{"model": "sound classifier", "dataset": "acted Russian speech (Dusha)", "train_examples": 26041, "time_shift_ms": 100, "n_mels": 80, "hop_length": 160, "input": "log_mel", "spec_augment": true, "win_length": 400, "targets": ["emotion"], "num_classes": 4, "arch": "convnext", "norm": "layernorm", "activation": "swiglu", "mlp_ratio": 3, "inner_norm": false, "drop_path": 0.1, "subsampling": 4, "layers": 8, "width": 128, "kernel_size": 5, "label_smoothing": 0.05, "loss": "cross_entropy", "init": "trunc_normal_002", "residual_init": "none", "optimizer": "soap", "beta2": 0.99, "lr": 0.0017, "beta1": 0.9, "shampoo_beta": 0.99, "eps": 1e-08, "precondition_frequency": 25, "max_precond_dim": 1536, "one_sided": false, "adamw_lr_other_params": 0.00084, "grad_clip": 0.5, "steps": 15200, "batch_size": 256, "epochs": 149.4, "lr_schedule": "cosine", "final_lr_fraction": 0, "warmup_steps": 760, "weight_decay": 0.09, "adamw_weight_decay_other_params": 0}
Rows from block 5 of a small sound classifier, named by matrix and row number. Rows with one number belong to one neuron. Each number is 128 + 32 x the weight over its row's rms, rounded and kept within 0 to 255. All counts start at 0. Numbers have three digits each.
Before each neuron's rows are labels from the 100 clips, of 14848, where the neuron reaches its largest size: "top examples" is what is common among them. Only what is clearly more common there than usual is listed. The data: acted Russian speech (Dusha). In brackets: how many of the 100.
# gate: MLP gate (model.blocks.5.mlp.gate.weight, 384x128), inputs 0-127
# fc1: MLP up (model.blocks.5.mlp.fc1.weight, 384x128), inputs 0-127
# fc2: MLP down (model.blocks.5.mlp.fc2.weight, 128x384, transposed), outputs 0-127

top examples: emotion: neutral (73)
gate.64:106114141158195203139107155121124120178100110143115075185131168114123129096195121093128148170089100050148150119158150121097121116142146110105091133129119130162130121112106143169119136085113119110132168135132136111156209125117098181071147077180127194149161116123142197140156200151125131117209184097127156144159114161157093100161124139133139123116151142091160066143110140136118110193196
fc1.64:139112146088110121132129134172140151075171133129149195123134088110132173168160096161113087082140139161136139124112101133129158128165184125154089142106171112123076129161204130099105132248164140207094138110127074130090114172143133103138076122075121087104144126125147048114086099133081127184076092086065097100102118149121155127107102119120092134115126124138093180130122114170105156113098
fc2.64:112119172138147155084156124129109175164144133093137073096140121122123195126121119126074235141148136113081208156109109081127130166138150163161130142163088117135097136102174140142070095098145109172124131150100162098156148152096083134121123179146183183148115109121142072181131087115148126095129117094138074154081151137134199103073118125119145155157093104126124063083084101132107124130203

top examples: emotion: sad (98)
gate.152:116146097136126130104103101122110119113141125152155139128069106110139130117156162122090109118139092177174117078034121185174109143120120129089173071148136083214109124152039119107161130118158139169159133122125123118096126130128093110124135167098095181175111087125091154181077095140139112161152160115039150205075129123153120188103056093169112148092110131092106129155152136123110118147108
fc1.152:112099116138078137135149182056126149136098157124141089131180145104080072162110116114136163175113155163158138121143169079107130057138168120140071150084111194089141147108206100134159159129124129075110165180109152140156131190111125164156140129154144080063134145137126166062180148079137146098118088150190142039111157136089132141149122143106127129146136112165145153143094104131169117078131
fc2.152:142130148145248139144151152117121124144154179141110040179224141150141150071134211162128135148117156151202203146164112122101172210123179097089086082182139131154141148118165154120149103108099154126131124111117146143170140129163122143100105118116105143082107144154134162184159128128108127170126121147112152110144119167116086119135108087134115174139154156122161145118147168128154152158108

top examples: emotion: neutral (87)
gate.383:067133140115137143166137168061135169128102085144124172089141145099100136151174085189140084073120072177113126173089102121098117163096121054140143078114143121094120152134176169122176157117168117107123117117149145156171144115180103094119067195177138127104152156116143114159154084149107133204158107133110125086115105076097173136098115146140161134155147080107117170119126078049127132132181
fc1.383:139185177093104125170134164126132105149141145111176188115114140114119109143179125110124128070135106136029083148158097117100057146170159140167126147193189136108177130152104144109115104091130102140098121134204169138123100127185129146170114140066137159148117115111108171120109133160087144152171175094165148076192145148097130137101122069145171150160138156102089185152129101189100121163132
fc2.383:142110121126122140198120147161109149125029160139082081130116196131084105087167136091132161136147165183160111134107166090106177121200126149130123124217130121099199149113120111088126112104119076116111095115111111164090160121172095082096109104131118087155110107113171150133137102140157102164145086119111200137170180127120127097145149196169135116126161184111099157139122168169136181152149

top examples: emotion: sad (97)
gate.288:128151098091185110108176121164125061102141140147110119170114200155129167140157134085091106181181123129174147154166124193169206163071128125132205117183174102132177131136133103143153167148104170122119135136122081115149102179175159113131174122082132142123106101113146149126065130147112079163143142139085108128077149198166154100148147115102135107103129169112168113138135175119074120164174
fc1.288:133176090113134158137156093163054147133076125148122148153102170136122161161128119102124108157192129158144154188103145146087194173101126158069118123149138113137199126113093066109129147144085141125138163078144084092138095125158124151097114069120140114138113101077191178208099121124084061184119098119104087160107125187149151156140123115096219104135142151133123164123124100165097114127123
fc2.288:158092092108104159135212133102098128114101106111119133112116048088103122204085139111162053174116123096113146094083103100141077129173122145141123121140081155092184135106168104094199130104167101139129132132160125119142131165113123127175104074121073164150199091120131105089094102157154179133109133090111087184066147098108169172127170127149158111079153129155111157149131116122099084091162

top examples: emotion: neutral (80)
gate.209:121170109091086090152144127108127076099135117106093117077139080113126094079097096094146091099106168139080139152103204120138153167197131089125086143150091099144188112099160095112078101140175134110157109146229112091153098089191130166112144099155089125184091119092177160114174127091135095081166099118114137147162186108163117107138121090100143155112129129117120106162147119118136174158060
fc1.209:169082101146140124114184145172165144204126106104121097168140202100151141139123163158166134116121102170161109121147140108099118132114166171157128090196189144129153140092115142127151144087111144151104088164085202147097132209096122138171091125088114123140174086171124058126103147123126129141195181142117128082140133162141098108127070153171111143132182147168108112184129105162154080103181
fc2.209:182124150150090149130187153116135096143135120153172099125102151143142152209138077130177136087161074122093093086084093128170176160100159153146101105171126156135136160133074085124117102070143149135149172132128124095105084164167117162116064120183132150116121150155114167119123056132157120131075140160142090112102174093104157098147133080093129089135067128175192112130177077168165161172152

top examples: emotion: neutral (62)
gate.348:131177140158119082196173107132104131193130089121139107141097081137164146156124082144106145157179117084091078162121106121155096076069189116165110147141158167122133152184133098141128165159099109155109121159132111146104127141160140119110155052120120148057090177148132132063153088127080183069136122153100117162130116101129140194111103090130143146068102096188064108131149074130094115142140
fc1.348:087126077106180147096129163125089108078137153138122100117116162191068126097197123142186130068108101136166137103116159109108134137152089136090086126081146136139161106067066110107136101065123116144149136099150119143187116085067127118146088138121214147174198095095105106203136151104172102140143120134134140114131109119164125052104080171120129083145162139134151132158157158120154173129100
fc2.348:174161132106086141135113097079174129148103060167102099124117129096146126091130154169179112135141068146092112113081128130091112129134169117184051186107102141124075102091075134118190128130134095162138091152107156126185114144150114131136107135071122112186081130134112130078076169100151100126049046146154129147111113141143150083124104202133117144146102124161127128143090080163067098146103

top examples: emotion: neutral (87)
gate.73:089092148106068094206174102140115151163117107160117119105107098141145122113115061124133174132192099159154174114154073151155134115108135144092078130147102128103101164097120144164091142162187125089144133114119085132164148135197067093087153153078153091120099101119159125135138139105134105050173152081178155145107161136117129109113090091120172135164104153126080126093154130083072201189128
fc1.73:130094140079099076135129163164159133164161084148117098105126098139124195136125100129103113184078152108129133084079168109117121098162105120166121163169096111139066091090101193127121149148119107136129120093104100145215148143157116132133196129080128132141101152062099138187147094133140114082180197115173161137141150096170120134134184072127139172206115082107173142097100126094142135139094
fc2.73:107137095113139104132105085139136095103143222161109212138133104127111165120095110082107138167095155115195098146068096091181124100119059110128134116081116054093112168084122099098088179118170086160107097129093104163146160147139083133120141100111106111123154136071149130114161141177116098083103195122166145101135148138116089138087185057165195125130141160110130112140112104146127087130151

top examples: emotion: angry (40)
gate.331:166110078109116157107097071088144181132166075131129121141151062117128144178154101071116113159114165136100171122121074103098151108189104106110137150145139078093121054144162133158125158182105135101133115104183150117092168115174113099130124095185084146130156188136128110078099094130083136152141157125157127125088182109117146131127108186120201104143130150087116103098062112149189173073158
fc1.331:141143084142151119132146139114101148149127115090136093111123108187166108103133162077094092092086103218151113135132218123118148123161139172112174086129108108092119129107195169119118110153173118133101118122153183095121141128115165170168090109139111174112142161119151120114074172098105162159121175088177158164109125112141091170180054165132108151103204095167154109115123096152143177191087
fc2.331:043091143159132090193156128123114109136090145117126119099144133106159153120107117137082146137101118112125113168154135105152111099166085123106154057149135050142129139128105086119107125190100158159153099092091209195104084127091164096125119123121118122116133094134125138111066134089130166054097112122165075179103139140062169126092094157126160196106122098084118094170089170129162165089150

top examples: emotion: angry (47)
gate.70:141091191150021144095140157107179104181083164112194079090178134156176145168076125143166119150132140059107127114162153156078120165140105111126117073129112140122130137137078141135121109122071115150130117141118111158096118154076058068118159162094143110113063112133136110124138152085131176131115104111118071106141154104132134128153109146076102166138131066114185155109132123159125065172108
fc1.70:134117139155150108137069110079159050085133174183084094157142143110120146189156141078115112139092116129154096109095074100107145149139124174137104149173142144084135092131091091133164058149122124161075185121120142150159132113137152159093102134131143185080113165109138070164129133149183116137188169187123163203102108129098142105137137088119106091077151156154114071151168159088157099176117
fc2.70:143099113144111168134103156107114212099131121079102119097150164155134170117194123138057152071103154099171105151111136078105132130159111154142126140126110111175164135163159189131134137115115075134158116119163107152131148152116125121171128122115121127106138071141161125112090198130131115178168064151093108144135113074226172094066159135130087131055163122047144143116188087107136115133112

top examples: emotion: positive (44)
gate.322:149146134129147175146130113110135121060126128124108164138157099105135079135146135155165161086103102111096120140128098160188134150118161117097122189118147110205132108141144104203184134175186106083128101130177134114072138088169170083070164123178125129212147138150080210127130115111118125119112161135124214103151104132137164109148152107151114128113163119146114190094189148099100076114165
fc1.322:101139157075111090133109110175137123123107175175067110071156144149166084134113166105140071126168141095128161062144123143137130131096150135194121082163157152152164119123104064156070174109051060110151143122120149135123090139128121102120022136133071108172112148158154124086144128121148156116092161121085134056106101112147122108112162125122081122198145110164124153107176129101129162131092
fc2.322:056147079133138121204083129184116119132098146100161122140125083058161107080117091094142104183121094112170136131072087189133168155143100111131124192153080100107147129097153153221153174123157141116148132169110122115100116141153141045073115182127132174131108134144091179106102108169124126126073135135106127151184120137063142111152113150143119115125140147145145110159101193087120093105125

top examples: emotion: sad (76)
gate.17:138087146108128096163121055108124211087122150109116119109141099167081146178127140102110102188108124093103166135166202129182179117084125103128137125170088119115132135155091176099147132174107096113151119116073104101105146175105130088159178062077139136145070108122154117146067145111140179160144057130058103167124132104176150109109133170152107094139096130129108098082165081096144098119146
fc1.17:120126116115203123138162157181212104153154092117099120132125091200230163075135119099173143155108170168115072130145105126084064171132195139103111159132097108135067125135137078174117131131138173130108114132116159156126127097111115132103117146185091156166166144125131081105113118142100160111121169171164162168110146154111097151153118107193122172048151118133104137099091126132142135093091
fc2.17:095186106132131086141118095137205171151160151128152102081139150133102128099163120092116142128173131171169135092087121135151175113165176107102089109126105114101074095160122129131158061063105127116122107089160146078097101148159167135160114119066146130138187163120085141163093147130120145147125112213057120143169070169100061144102115068131141163142102157111166175146117190108113132087142

top examples: emotion: sad (56)
gate.301:131122052120092182136174094134138150165111079138079126155107120101075132154102174112093133126141091148112118142185145133110108156083057139117107094166151084121135143105169139171186125129105093126191112045203099102130127101082078161127109123152125132104104093090167167122137185132087128154162135129176119077095130064106103163162177146119105106163194125129171146144088084117136124083126
fc1.301:174128201114113149108165120136110172122140086073167131114088068097153110108109100196132080162106103111152088121129149151077084075156190142114125105065095127119137149083110142108104159109123083120129136170108137122123063141131110139079098181160106143124182126210105139071102112200097155148070088122161076152122151125142125093186185113116166163110094126156101119128148142153173132153148
fc2.301:174134124108179091151118129148141110122111110148149180130104110140114155109143100122143129125104187048167159135168127130190175108136136088168135134107184172084110144152062194102081130109105132103127113157132093118105161093095144151159152092197112102148114076166138183181080202090172107110134153161156178186134111079108111158077170117164157107101116116093118101134180109116168112103174

top examples: emotion: angry (72)
gate.51:147118099197142130103160134128171137099100100106116151131129104093147093162140153112117078123201154120081149147069186136149146129180089138172124172142087109146125174165138098162149168122122094129091163090159169159092154220166157127111120102161124145092149100124084097125083108120085190146130207154126117222106123123113120114148124105137093101143170102187156076094148110123115145079171
fc1.51:062153126118148162088193192151178133080082134097087124154105146075147113176168079117103146105126139107110103139132078119104114148152122142129072082150102086116134090157128136149157128138138148145149106145064101104103128142170148106124138190096162158115077112151070052173113114155129159141111139116177069119085177173102127095111151157126147083136125156189118067050121135145070102130158
fc2.51:089140155092124149170068134142124170161090114151130163169164162116125096088108074090161094134166060069099111110101091147125093175108149126109143124165150153161145166140104074141136131138130072160156140137125106040141085142151133088108099150137113159093112136123111116125116165140171102080125182101123114107161157075127124147093054151159107159127126047171082140119116067133146183197079

top examples: emotion: angry (68)
gate.222:135085180157126096119109192107119082046178138122122149148098089153151150123135166149115195107111173168152131142159138084132134126118111139148127101183126161087127155156097156133168099119164108043114121194126175120103171138159172138094108158123148114143052104106130183128141110145175100131162070104122172150114100096102133164188112085119172113110136075195123110131093086189129168153146
fc1.222:062153099128196139098133096111096141191117170152136139087110104105113143071118104130122136103119163111106153103170061116131100114106085111141179116111162160192121110099132146151200129182113158127212131157183080118144139087171177082111097137084139155147143213096100106148067190101100106091106055179152109150122120163165120097127152115127127125149121130104128093103133150114134144092092
fc2.222:086109108126206164177160135190151112131141140102120122125086087184119101134088117087102135143101133037138144116158158111113146145132135187150156122086134162114128095140086214096180114167143107132137065135102151093176140076086100147142138106156109076125100089143141149069040065127128109115118112096174120103062121111110167116138124074108113145187174114091115123118108159110158135131136

top examples: emotion: angry (42)
gate.25:116108118161104149051090104107100111116161101148177129135101114147127130127147129135097111152169118187161143139116155099112060157117124172190106101132160134173097076151183142126065177155129133120163117139093122145132146083147160093133148116123143094093205085166148146136154146118161149110143103156139132152137061134117138066179167117167198158120123060143223072148086154087142104121080
fc1.25:126177145087153103142149124182142138178081195098139121198155126124137134128073114093148164087146151081087167162155080175105134167118154150108164125088114093114203119106118196149171089144146129134112148082147151151140081112107110149147136097154137102131113168124113135078100109125123124170147167102109182155164137161132144190088108126125119166149126159071034153153150128152074153108209
fc2.25:165149173126104124149094129174146160152135143164172173117162111113094149108098175053143140134144108139124076138107151161151172165103155089188125157165136128142148065174141156123147103123138096098088132024157120140132088139148136097073158219100129101214104131162161088152139115107157069159121147106107106125150130167194071094124174124116096080143120117139125182125080144118143109113126

top examples: emotion: sad (56)
gate.282:090078129120128141085142135110146164121085137144142110106129123155212180103115137170110122164140084062097160183164142115196102164085138114108190104155175130163163115150137135094096131143099153107141166149135152091163083135095134092159095178050143174131141141111149096096097043142158074129135140174124101155110169106161065150141090095148146134146157094117085166137088116107098172070144
fc1.282:111162033140123147156111147097122124123142133167132086150129132112158147068098108133157123060104059191175137101124116133122183192116049168127139125208126174081205140174122100116164158162147086094089116140125093133151165141115113141173142129155052131144197103125144109111136150147170084120121110172115124152132136135160178101142119138123115093138127140144124135131139099121143152194202
fc2.282:145119137134079194064103106111129117131033133148129098082104068083139150160131137071128162108122062123126152088120131130116090153128121116145110128148143151124109163199114177127136112112076089088112067132124135093180168150125153055072158174154151056142181140120111141153087151121129164093080140099113048130137073115133169115133150108147111145077070155136140161151154152148155117093133

top examples: emotion: sad (68)
gate.162:132122104123117129101152063140130199164174121132121105173051155122115060102114088044180116101101092149147166156182125127138111141139147093155131136140133130205129110193145098103154164122112137089144134118162165133113162099069104153089074083105134125085139161082158165176083156155116133157150106169101164163146152118135058154112109130120126072105139132112148152116139080117197169135075
fc1.162:142151168113103168110133068133094122121153160123103121177094166095122108103174094111119103112128153123124119109128142115123045178098103121218152161141144151077104148144131141098174141067176137132130135117148168147127128088146173167075098134087144151131113180094122146145142140162124107167140137174088118077120213147078114192152095055142059099116148084113094169153084178119154132078116
fc2.162:124108104135147145151136149139054157115094119103137182132094191118104144151133042093109068166125101146156139180121169117183163190070176147150148144140134124123121100154132136113114153125095143170129093084179164166096113105104102125066155042099114119151126137111131133169207137179139153112103087107197117074133140119131105131122128052124134180112149109118106162136193082125145114101095

top examples: emotion: angry (44)
gate.74:115123169184152153097114176194157136144147079063124158168108147096148119121068079120103130129130089167098193142074127143110139122162156119139158119121175126151141147123121148118120128136119157104116167114162101189152177140107155192112170154133107088151109138127128110097094213174100106188158156093156125109150141140114152098102208153122088092086151102161124158132077117151104159039066
fc1.74:143109118127145184088152167149073123148137122032173131123143135152117138051211194118146074193116080077134086087137073138124164133131147156114127138083165183151149166105115152138168134107136078134136116142152088139100145159141148079081110178137121139149075123128135107091098152138084172102096082122132122168136144201053117174135144091120186118161123116149126124136130100154127096120150
fc2.74:141121114149143096121094090083130102117153133162096138160160144086125189119072157121105173142086103123163077074130117119109154124102093131153071116132121144104123101112160100155147046113049114139119088137122091129088107099143120100097090223204128073153132156106123185127097112068186121127119116128148101151057145147123187109116107089122089107108081154174065131125151103169123083103127

top examples: emotion: neutral (73)
gate.127:126126093115141072146207104147099105130065115112118088101127128103109236099110077114153062055132139119137089102158095141109077092117119149158134078159117125146091127210153094111140137104149089146104093103129099126150181103136107088169144094168126131119081155131145109136115150095184166124149097164072120111136168072091141103160102092069146110086119129087151101111087142126116135146193
fc1.127:114140105068185091110093158180132088085126118176171164189113114078128126086149185170161169108121106092165151092151088183111097115134040078101129139138209175074137138129151117115118158093092146107100110124103176085059136168151132134140094118109091189151132156164116139131151153098161093095095143126095093158140123145162170102110185132151157111106149151166137137089151153132100151153164
fc2.127:158144101155155144170144151098165118138113074177095114119060102089164102134206111128122060134068145180119150193113131112110161092185157145121093153115179158155117134140079122135115111180114111169094137123185170123093115137148122077112166151114163133177174097163143110078114156101132166174112108145138145138109199093177155086086113087073108129068110137081133130113124104146072114079138

top examples: emotion: neutral (72)
gate.181:120127149185126101138167125109139023116142135172095075177144082117141112120115115138114134204101178157043185200100161189104141105092111169110122113185089114131120132125115134178139150104117126175141120140108180148150169154103135130100116147147103146144191150176129100140163128177182185095112102158124094088127141099096089152139146110108128099120179193090101097093123158129111105133157
fc1.181:088087108112099173153085129145117098173066108147182093166132112131107134140126052102117117190078172142099104101096129148113129114110109097130118115122123073081135143188143162123158093122117109186159123135145073122122111151079158084058108095166103126139170167125133179109152170199166132104127074077123115089080142108104166081149077091114111180168161180166123147151137173087117138110098
fc2.181:172110137122134137149141163136173090101112168078115164165067136178132081168125128136174109129184074118064104107100108093109100121129114105095118078113101141123121091140175140093111112133144109146115173152170087105143124162170133133211145126161100063109123080124143099153118174167148117060109127173148101158136239105119085088090138146149133126140106131067213121123140164098125104152151

top examples: emotion: sad (61)
gate.251:142117115097150108131119096183125128110062109115123136109121128139108218168086129110147148121046076060104053157167069112110156147066107188152126177191130117134080097124128111100168127146151156156093135126105082127150124103115088146097149103128171049130164134128155117109086114136127079161129104125173074181116129106182114149176087108110112090096101136120202115133123095110106111123104
fc1.251:109123085084075122119076151128135052096090123137118100155106126122126146167179149135116107113096094175105105116112098131150147195061110120156123105111165107130095122184121109172103126078111138152101186152201178120147089094097112176148170147158111131065139157081153153140129158091039134131128124117136136173126147156149085183122111077104136127148092100134144165189172104107073169145187
fc2.251:107100173156163113111103164200137060100187103116116137095146160143091162111138108089212148109154140070138149150106069188086112162099134070168132122117102087133077105085155160131129140108136082073148131103143075113173164126136122110106113076135119100101188141135122131088078126147141152101149117093114146158115087140147147086133141069039108141169146116171179147088160124117157106169105

top examples: emotion: neutral (79)
gate.223:138108133103126111187188105154115141136164083172169113135190117107076123114158020131164172093116136121098114085092134119133133139120088156155120139124160126106157073049043148114086108106097174137148085135132106163167090144133071116153162142096165138184213099121076112164104117084187104097138152121179153110146142104113091098117130105115152161147129173101123100119129155118136163103117
fc1.223:154145139142080137078085152110145112128119165088130146080099187161205156132087214123099086160170113128116183163087113134135129146130152123095177161118087099114110170197161083157154130108158079120092167133145146102067121147128175127103108103137112077116131083180125083121135155183107160152076136184074145159125159153104184157158114107095160138137090083178127137159146088128089130137150
fc2.223:199127156124116156181122169122138088170200129132162104164125108184130168180112109157074114068116174130056063114102174126110111093164165142148087183092109167172136136102143114117123151108143098188114158076115143116143104135154226111105125148140172193159156125134124084154133082101111137157142118122072070112142163106103122136129106069085140127136171086115128154131143105145105153107162

top examples: emotion: neutral (60)
gate.179:150163047098080136175149162144140124125094157154154067131125173085132209117136127105091081120122124141134105164119146119155108133124106122137110112136156157142120145092177163148117174168120136171156088123066132137155099087140153116106036201152118106152145137099175156107128104142144102124164129173136131140132135169151092134151107040163143082157062213068179093086141126127100135125142
fc1.179:150099130127132151209135154151199038114100157158171055148133100056120147155159151127115104187112209119203106156116134112126121082111141160127136146150103134133125116114134106097113183151143095146137147139090077166142087117062123129087084171104121160116149106100160150160119133136174156152159187184124160139102126131110157144135126116155144086137096096100122155069096163090068140153087
fc2.179:138109092131144098042118081182117129112100122132129217141090153111118171120102149178137101154151130157194123115136068146127116101144163107137120136120103153167118216073125142161116135153125094127115164180068123150174102125091116147104104089200104119075129108103104043147186135099154104127108168115105199077140126113096128156144102121155105136147103145156093103085124145076108098180139

top examples: emotion: sad (94)
gate.35:093128077080074103151118170146007140107129132132170150163134130115129136115163129112129117132132140139175112136154151191182118156102108176114109127114124102076108161158115123164104126067108135078150152147157150086148112118168131154099161159134126106104148133065158103111133101096073157122129138037113022053106194100108127095121153128106119162126150126094160128155139082166116089135116
fc1.35:131122153103141178135175119094145105128200139090104126106139082031108166142134137151106119059147115160128151058060105101130132101180153110137120153195143177151123088105133137070160149142170127191121104130136119138111115108073112181160105114101105119161111106137176143076174184094165047160088104120110160130161138098150097161119110097136119130118100092152132135131079184153116183096148
fc2.35:127171081147090156168159140168200125129110068113129083094178125152141177107116177141155125164147161075155145113138133099136162114118138095107119074121136099102149116130147137142145065147126103149124118121113143103169044078126183125107161134156133132159090135111116133132101103119152186131113141215094171110190109111141058125114055113156145125189156149119134143136106100211043115130101

top examples: emotion: angry (53)
gate.116:083146172129130100115137164111136104149115166092169181169081131097097139141092149159115091139136148123113172134166107161094126143148119137051166100109125146119157206138124183095206061129108081087119106158146187139147184180110191115124100131096085153193130097103136088161154137085196122112108109138123123111095143122144084140167145135091178176142132094151087112112158072093101105097087
fc1.116:209069095183160138122152161133093146145081163163142107127062160124131090088194142119126138135110149133134124113122137100098128086079116211110095144092117152115171178095135091131159145183148105136115158107124172099129135058147084151103170109131140153109179138133122153170131107072131139168151161141112155150190060128167134098114184063102116153190162147127119125141110137088149165124196
fc2.116:143152102181125182083148160124126162137123171073099130126054136127191146140213172123204158080160206085167127152085138092109167095145120115136166154182166130103117153095096129137183137141187161135156128160090112162132125135129142163127169117132148113110178130116114090066160139123107130091127151139129133158164108122183126105119121076111137115137193119127117120112119065113184117092053

top examples: emotion: sad (59)
gate.33:130136206096155147118115101178131173080161116166134115128132194126115118119174101163141114145166149111100099122151171168093109128167101109165129072101121129156116130115137128107135168109123107184106138132091109126090173136149134110072170125143121175137127089091139124098105126128101088107125114155145106074137077082204162147165029152149145164119128049146068059078125110060099082144107
fc1.33:175172184161091131159156093191132135105107161094142189120208118148173135072096165094136180164130090093153152148112106092108119138157141190103157120145101127091134170114170125126110140105156124100189117123173089136105128140075195085186115113162156080094079137166163118107138087101146177136124176115179147115135167117093175132172157081151106091108113118132196148128121140172156142153137
fc2.33:179061166128126098144113093148147178137158127164181116062148176111143147074112171104152089114111117194142139088114099125127111084090146159174132081143163095167085076146154158135119100170149128109186112083131159125081104119171146171146112090110140148160123135137140097164162110112164138154142091140159141122101072138090058108095075033121108137146102104173125110109172158187115095140168

top examples: emotion: sad (56)
gate.173:121097131142178114127084105147086145052158130095097112137174146126123132093151123133123114141132099129140123101086151139120157168144080122161108144180119108045140097142118209125091083158131094131194088129085152141160093142094131132117112122181156111126136146130151149087097064183097236118091129176099140185088139104110117150181099111156137156122149130166099123103077081052102133160090
fc1.173:088142158034154143137166140056126080121148137108109148127154101168096153086160141110170045183106152104105160133115100122174125114105077141112150182102075134154029147156138149137137144142097158073136081163158115182083148145146114112137093132140159169184120128207104113145149110142111150116130086131141098120099125094127117128111165107184057126132131153135158136099128152204132116095107
fc2.173:139162091147175128155121088192116164131097112083112105111110124146128115123159117128095087112101174148143135095052138158179114167148147116069144143077149084122105144115098138122124094107098117119135132087099108104130133137112168103186064092147170141153103154161193146144118104118101171152113130136044081145157087119154185102099131159156083159102156192099210090164165125167148051130088

top examples: emotion: neutral (82)
gate.354:169150099128132128101106129139171157188203167111141135087082128103141135147103120139135150129106140132102150180132141169128084107212140074122107046090119067078136158116148153169115149075206120180139136094156181103142094217097118094164115129093116088118149113087154110105099128139125158092169113120179129098070159144127099105122082146148152116135154103094085111148083149074109108110092
fc1.354:083106133158120108109089092194078105091165093081145176128153071179142082034152148089129129141159079129158078108130162144086117122168095112144108122099146133152116110149145054118128079153103110118095108105092123195150170100129130127150175168164101166136146119174126134109153132115142128161086168129112151154164124089155163151141137075134088172097087098164160089140169125211173119172107
fc2.354:143096091098154081085174123126078123132179132079118076159107125087098099113099110108115137100154077163086132137090158157099111117155144217102097123154135107149188149096122077153103144118147110110124123071139076186151171042165136130182085159117116088174128140120131098108112179092099135103088160128148119167126164133120202075126131120108109147145103127158095169131164105124171174053110

top examples: emotion: angry (71)
gate.85:136142177117158134065110115164107097158118094110149106120121101133174130115134132178126169162103133044117174141143136134096114127138141134149110190103068129153210141148164131101148132062161150108082135178131138079138192199129152126143125091145106160167151108093059149106204090112097148134087149086125096146113143131095122071093142094155181167123141169153124146116089132106095201116075
fc1.85:111158142141090171100115082117123121141147165073142146123179160147177161192128203139097113104094173131126122130142101164059168124146195098116105188153100114109164125130105098138091135089091120150147109160169124137154106148088098140086174079148135147141125133082070133044139124106080123109133167091099090099143136167072115102128139086195156129110078106137170091082180127139082115151073
fc2.85:124126148120210143143163163128124111164129180160156162103142082092196139130100147132183125148190151133081127136107126116108089175180098179114132114157166157122116172181216129183163071119122127085159135075114089099127139124095160139102056140130160163128142126092138137113134138117112058148138148067142138124065126147122170136108158153129082099158130156162134085115116139145124055152199

top examples: emotion: neutral (63)
gate.24:142058098150096125128211099098138150089169122106143138192063128141142164116047143053087124165169170115112097177145137089113096173161170093096094144097155140118197092132109179110077136095138101165113140128105094107160148097133110170131104100189141141098092122131097101110126115148156089094105174127120101099104130136083095055152116094173076124119097147145101109099161111111145148118170
fc1.24:119131167097172083101172152127158093101153154138090098115182132165166092144170152190145145143104125128113133087108115111141102093121085154095184089132154131176025142104101132096127119192134169155029139116147109087125165133176139161097096163160122119119143165153153160166099098082099152121067107174123145125082129119111129130093190164099201098165155112168095148143173123111117135131153
fc2.24:064088098076138169057103097099165232158106114144127084137053093051128100159109082145153183140119148132140161124165101133187129107130075136110076184142096133111101109153126125062083117107168138136103209129180102069122159127126109138116119168109168148166129102111090165115121132068085078115112126164176137111134121135126117127120140155142125101117107113082133122104147092095126126141110

top examples: emotion: sad (64)
gate.141:102171092103168146134187137108097161093107182102119132127117120078096140112111146111108167169119147105149114106107153145159185170128148140123155119115127124146113146164132082091119086124141092070170153144133151163103145145078152091115216043123104131067101090088104182145119109133148084162115158117088150062166062146123141181118119156204108103152109100115119144115061110091167123201150
fc1.141:115121163158081172173096180158174161125134080096115067111137154126118166118152114151129133103114129149098136166135159132169156109138194016137109156123109177153211141068088103175168074171136157153105119100100144069115128088152114141170131149134146150133176151117158117174139134111106150123077109025140147153158160140105143100102154101076149129109177161172144135142136148112096132130155
fc2.141:136168139066165138148152147148123132152131077077120158144140081154154135164096119142090104164084090126111099192142126128104186203133118108121098131136186143131118148104106109086104110111096183175117134108088125097137104077099117160223089149188132115119103140080075101127155117085119122129099171114129169106101173075079116156159106083132187099145155187081101127157095137113119133052108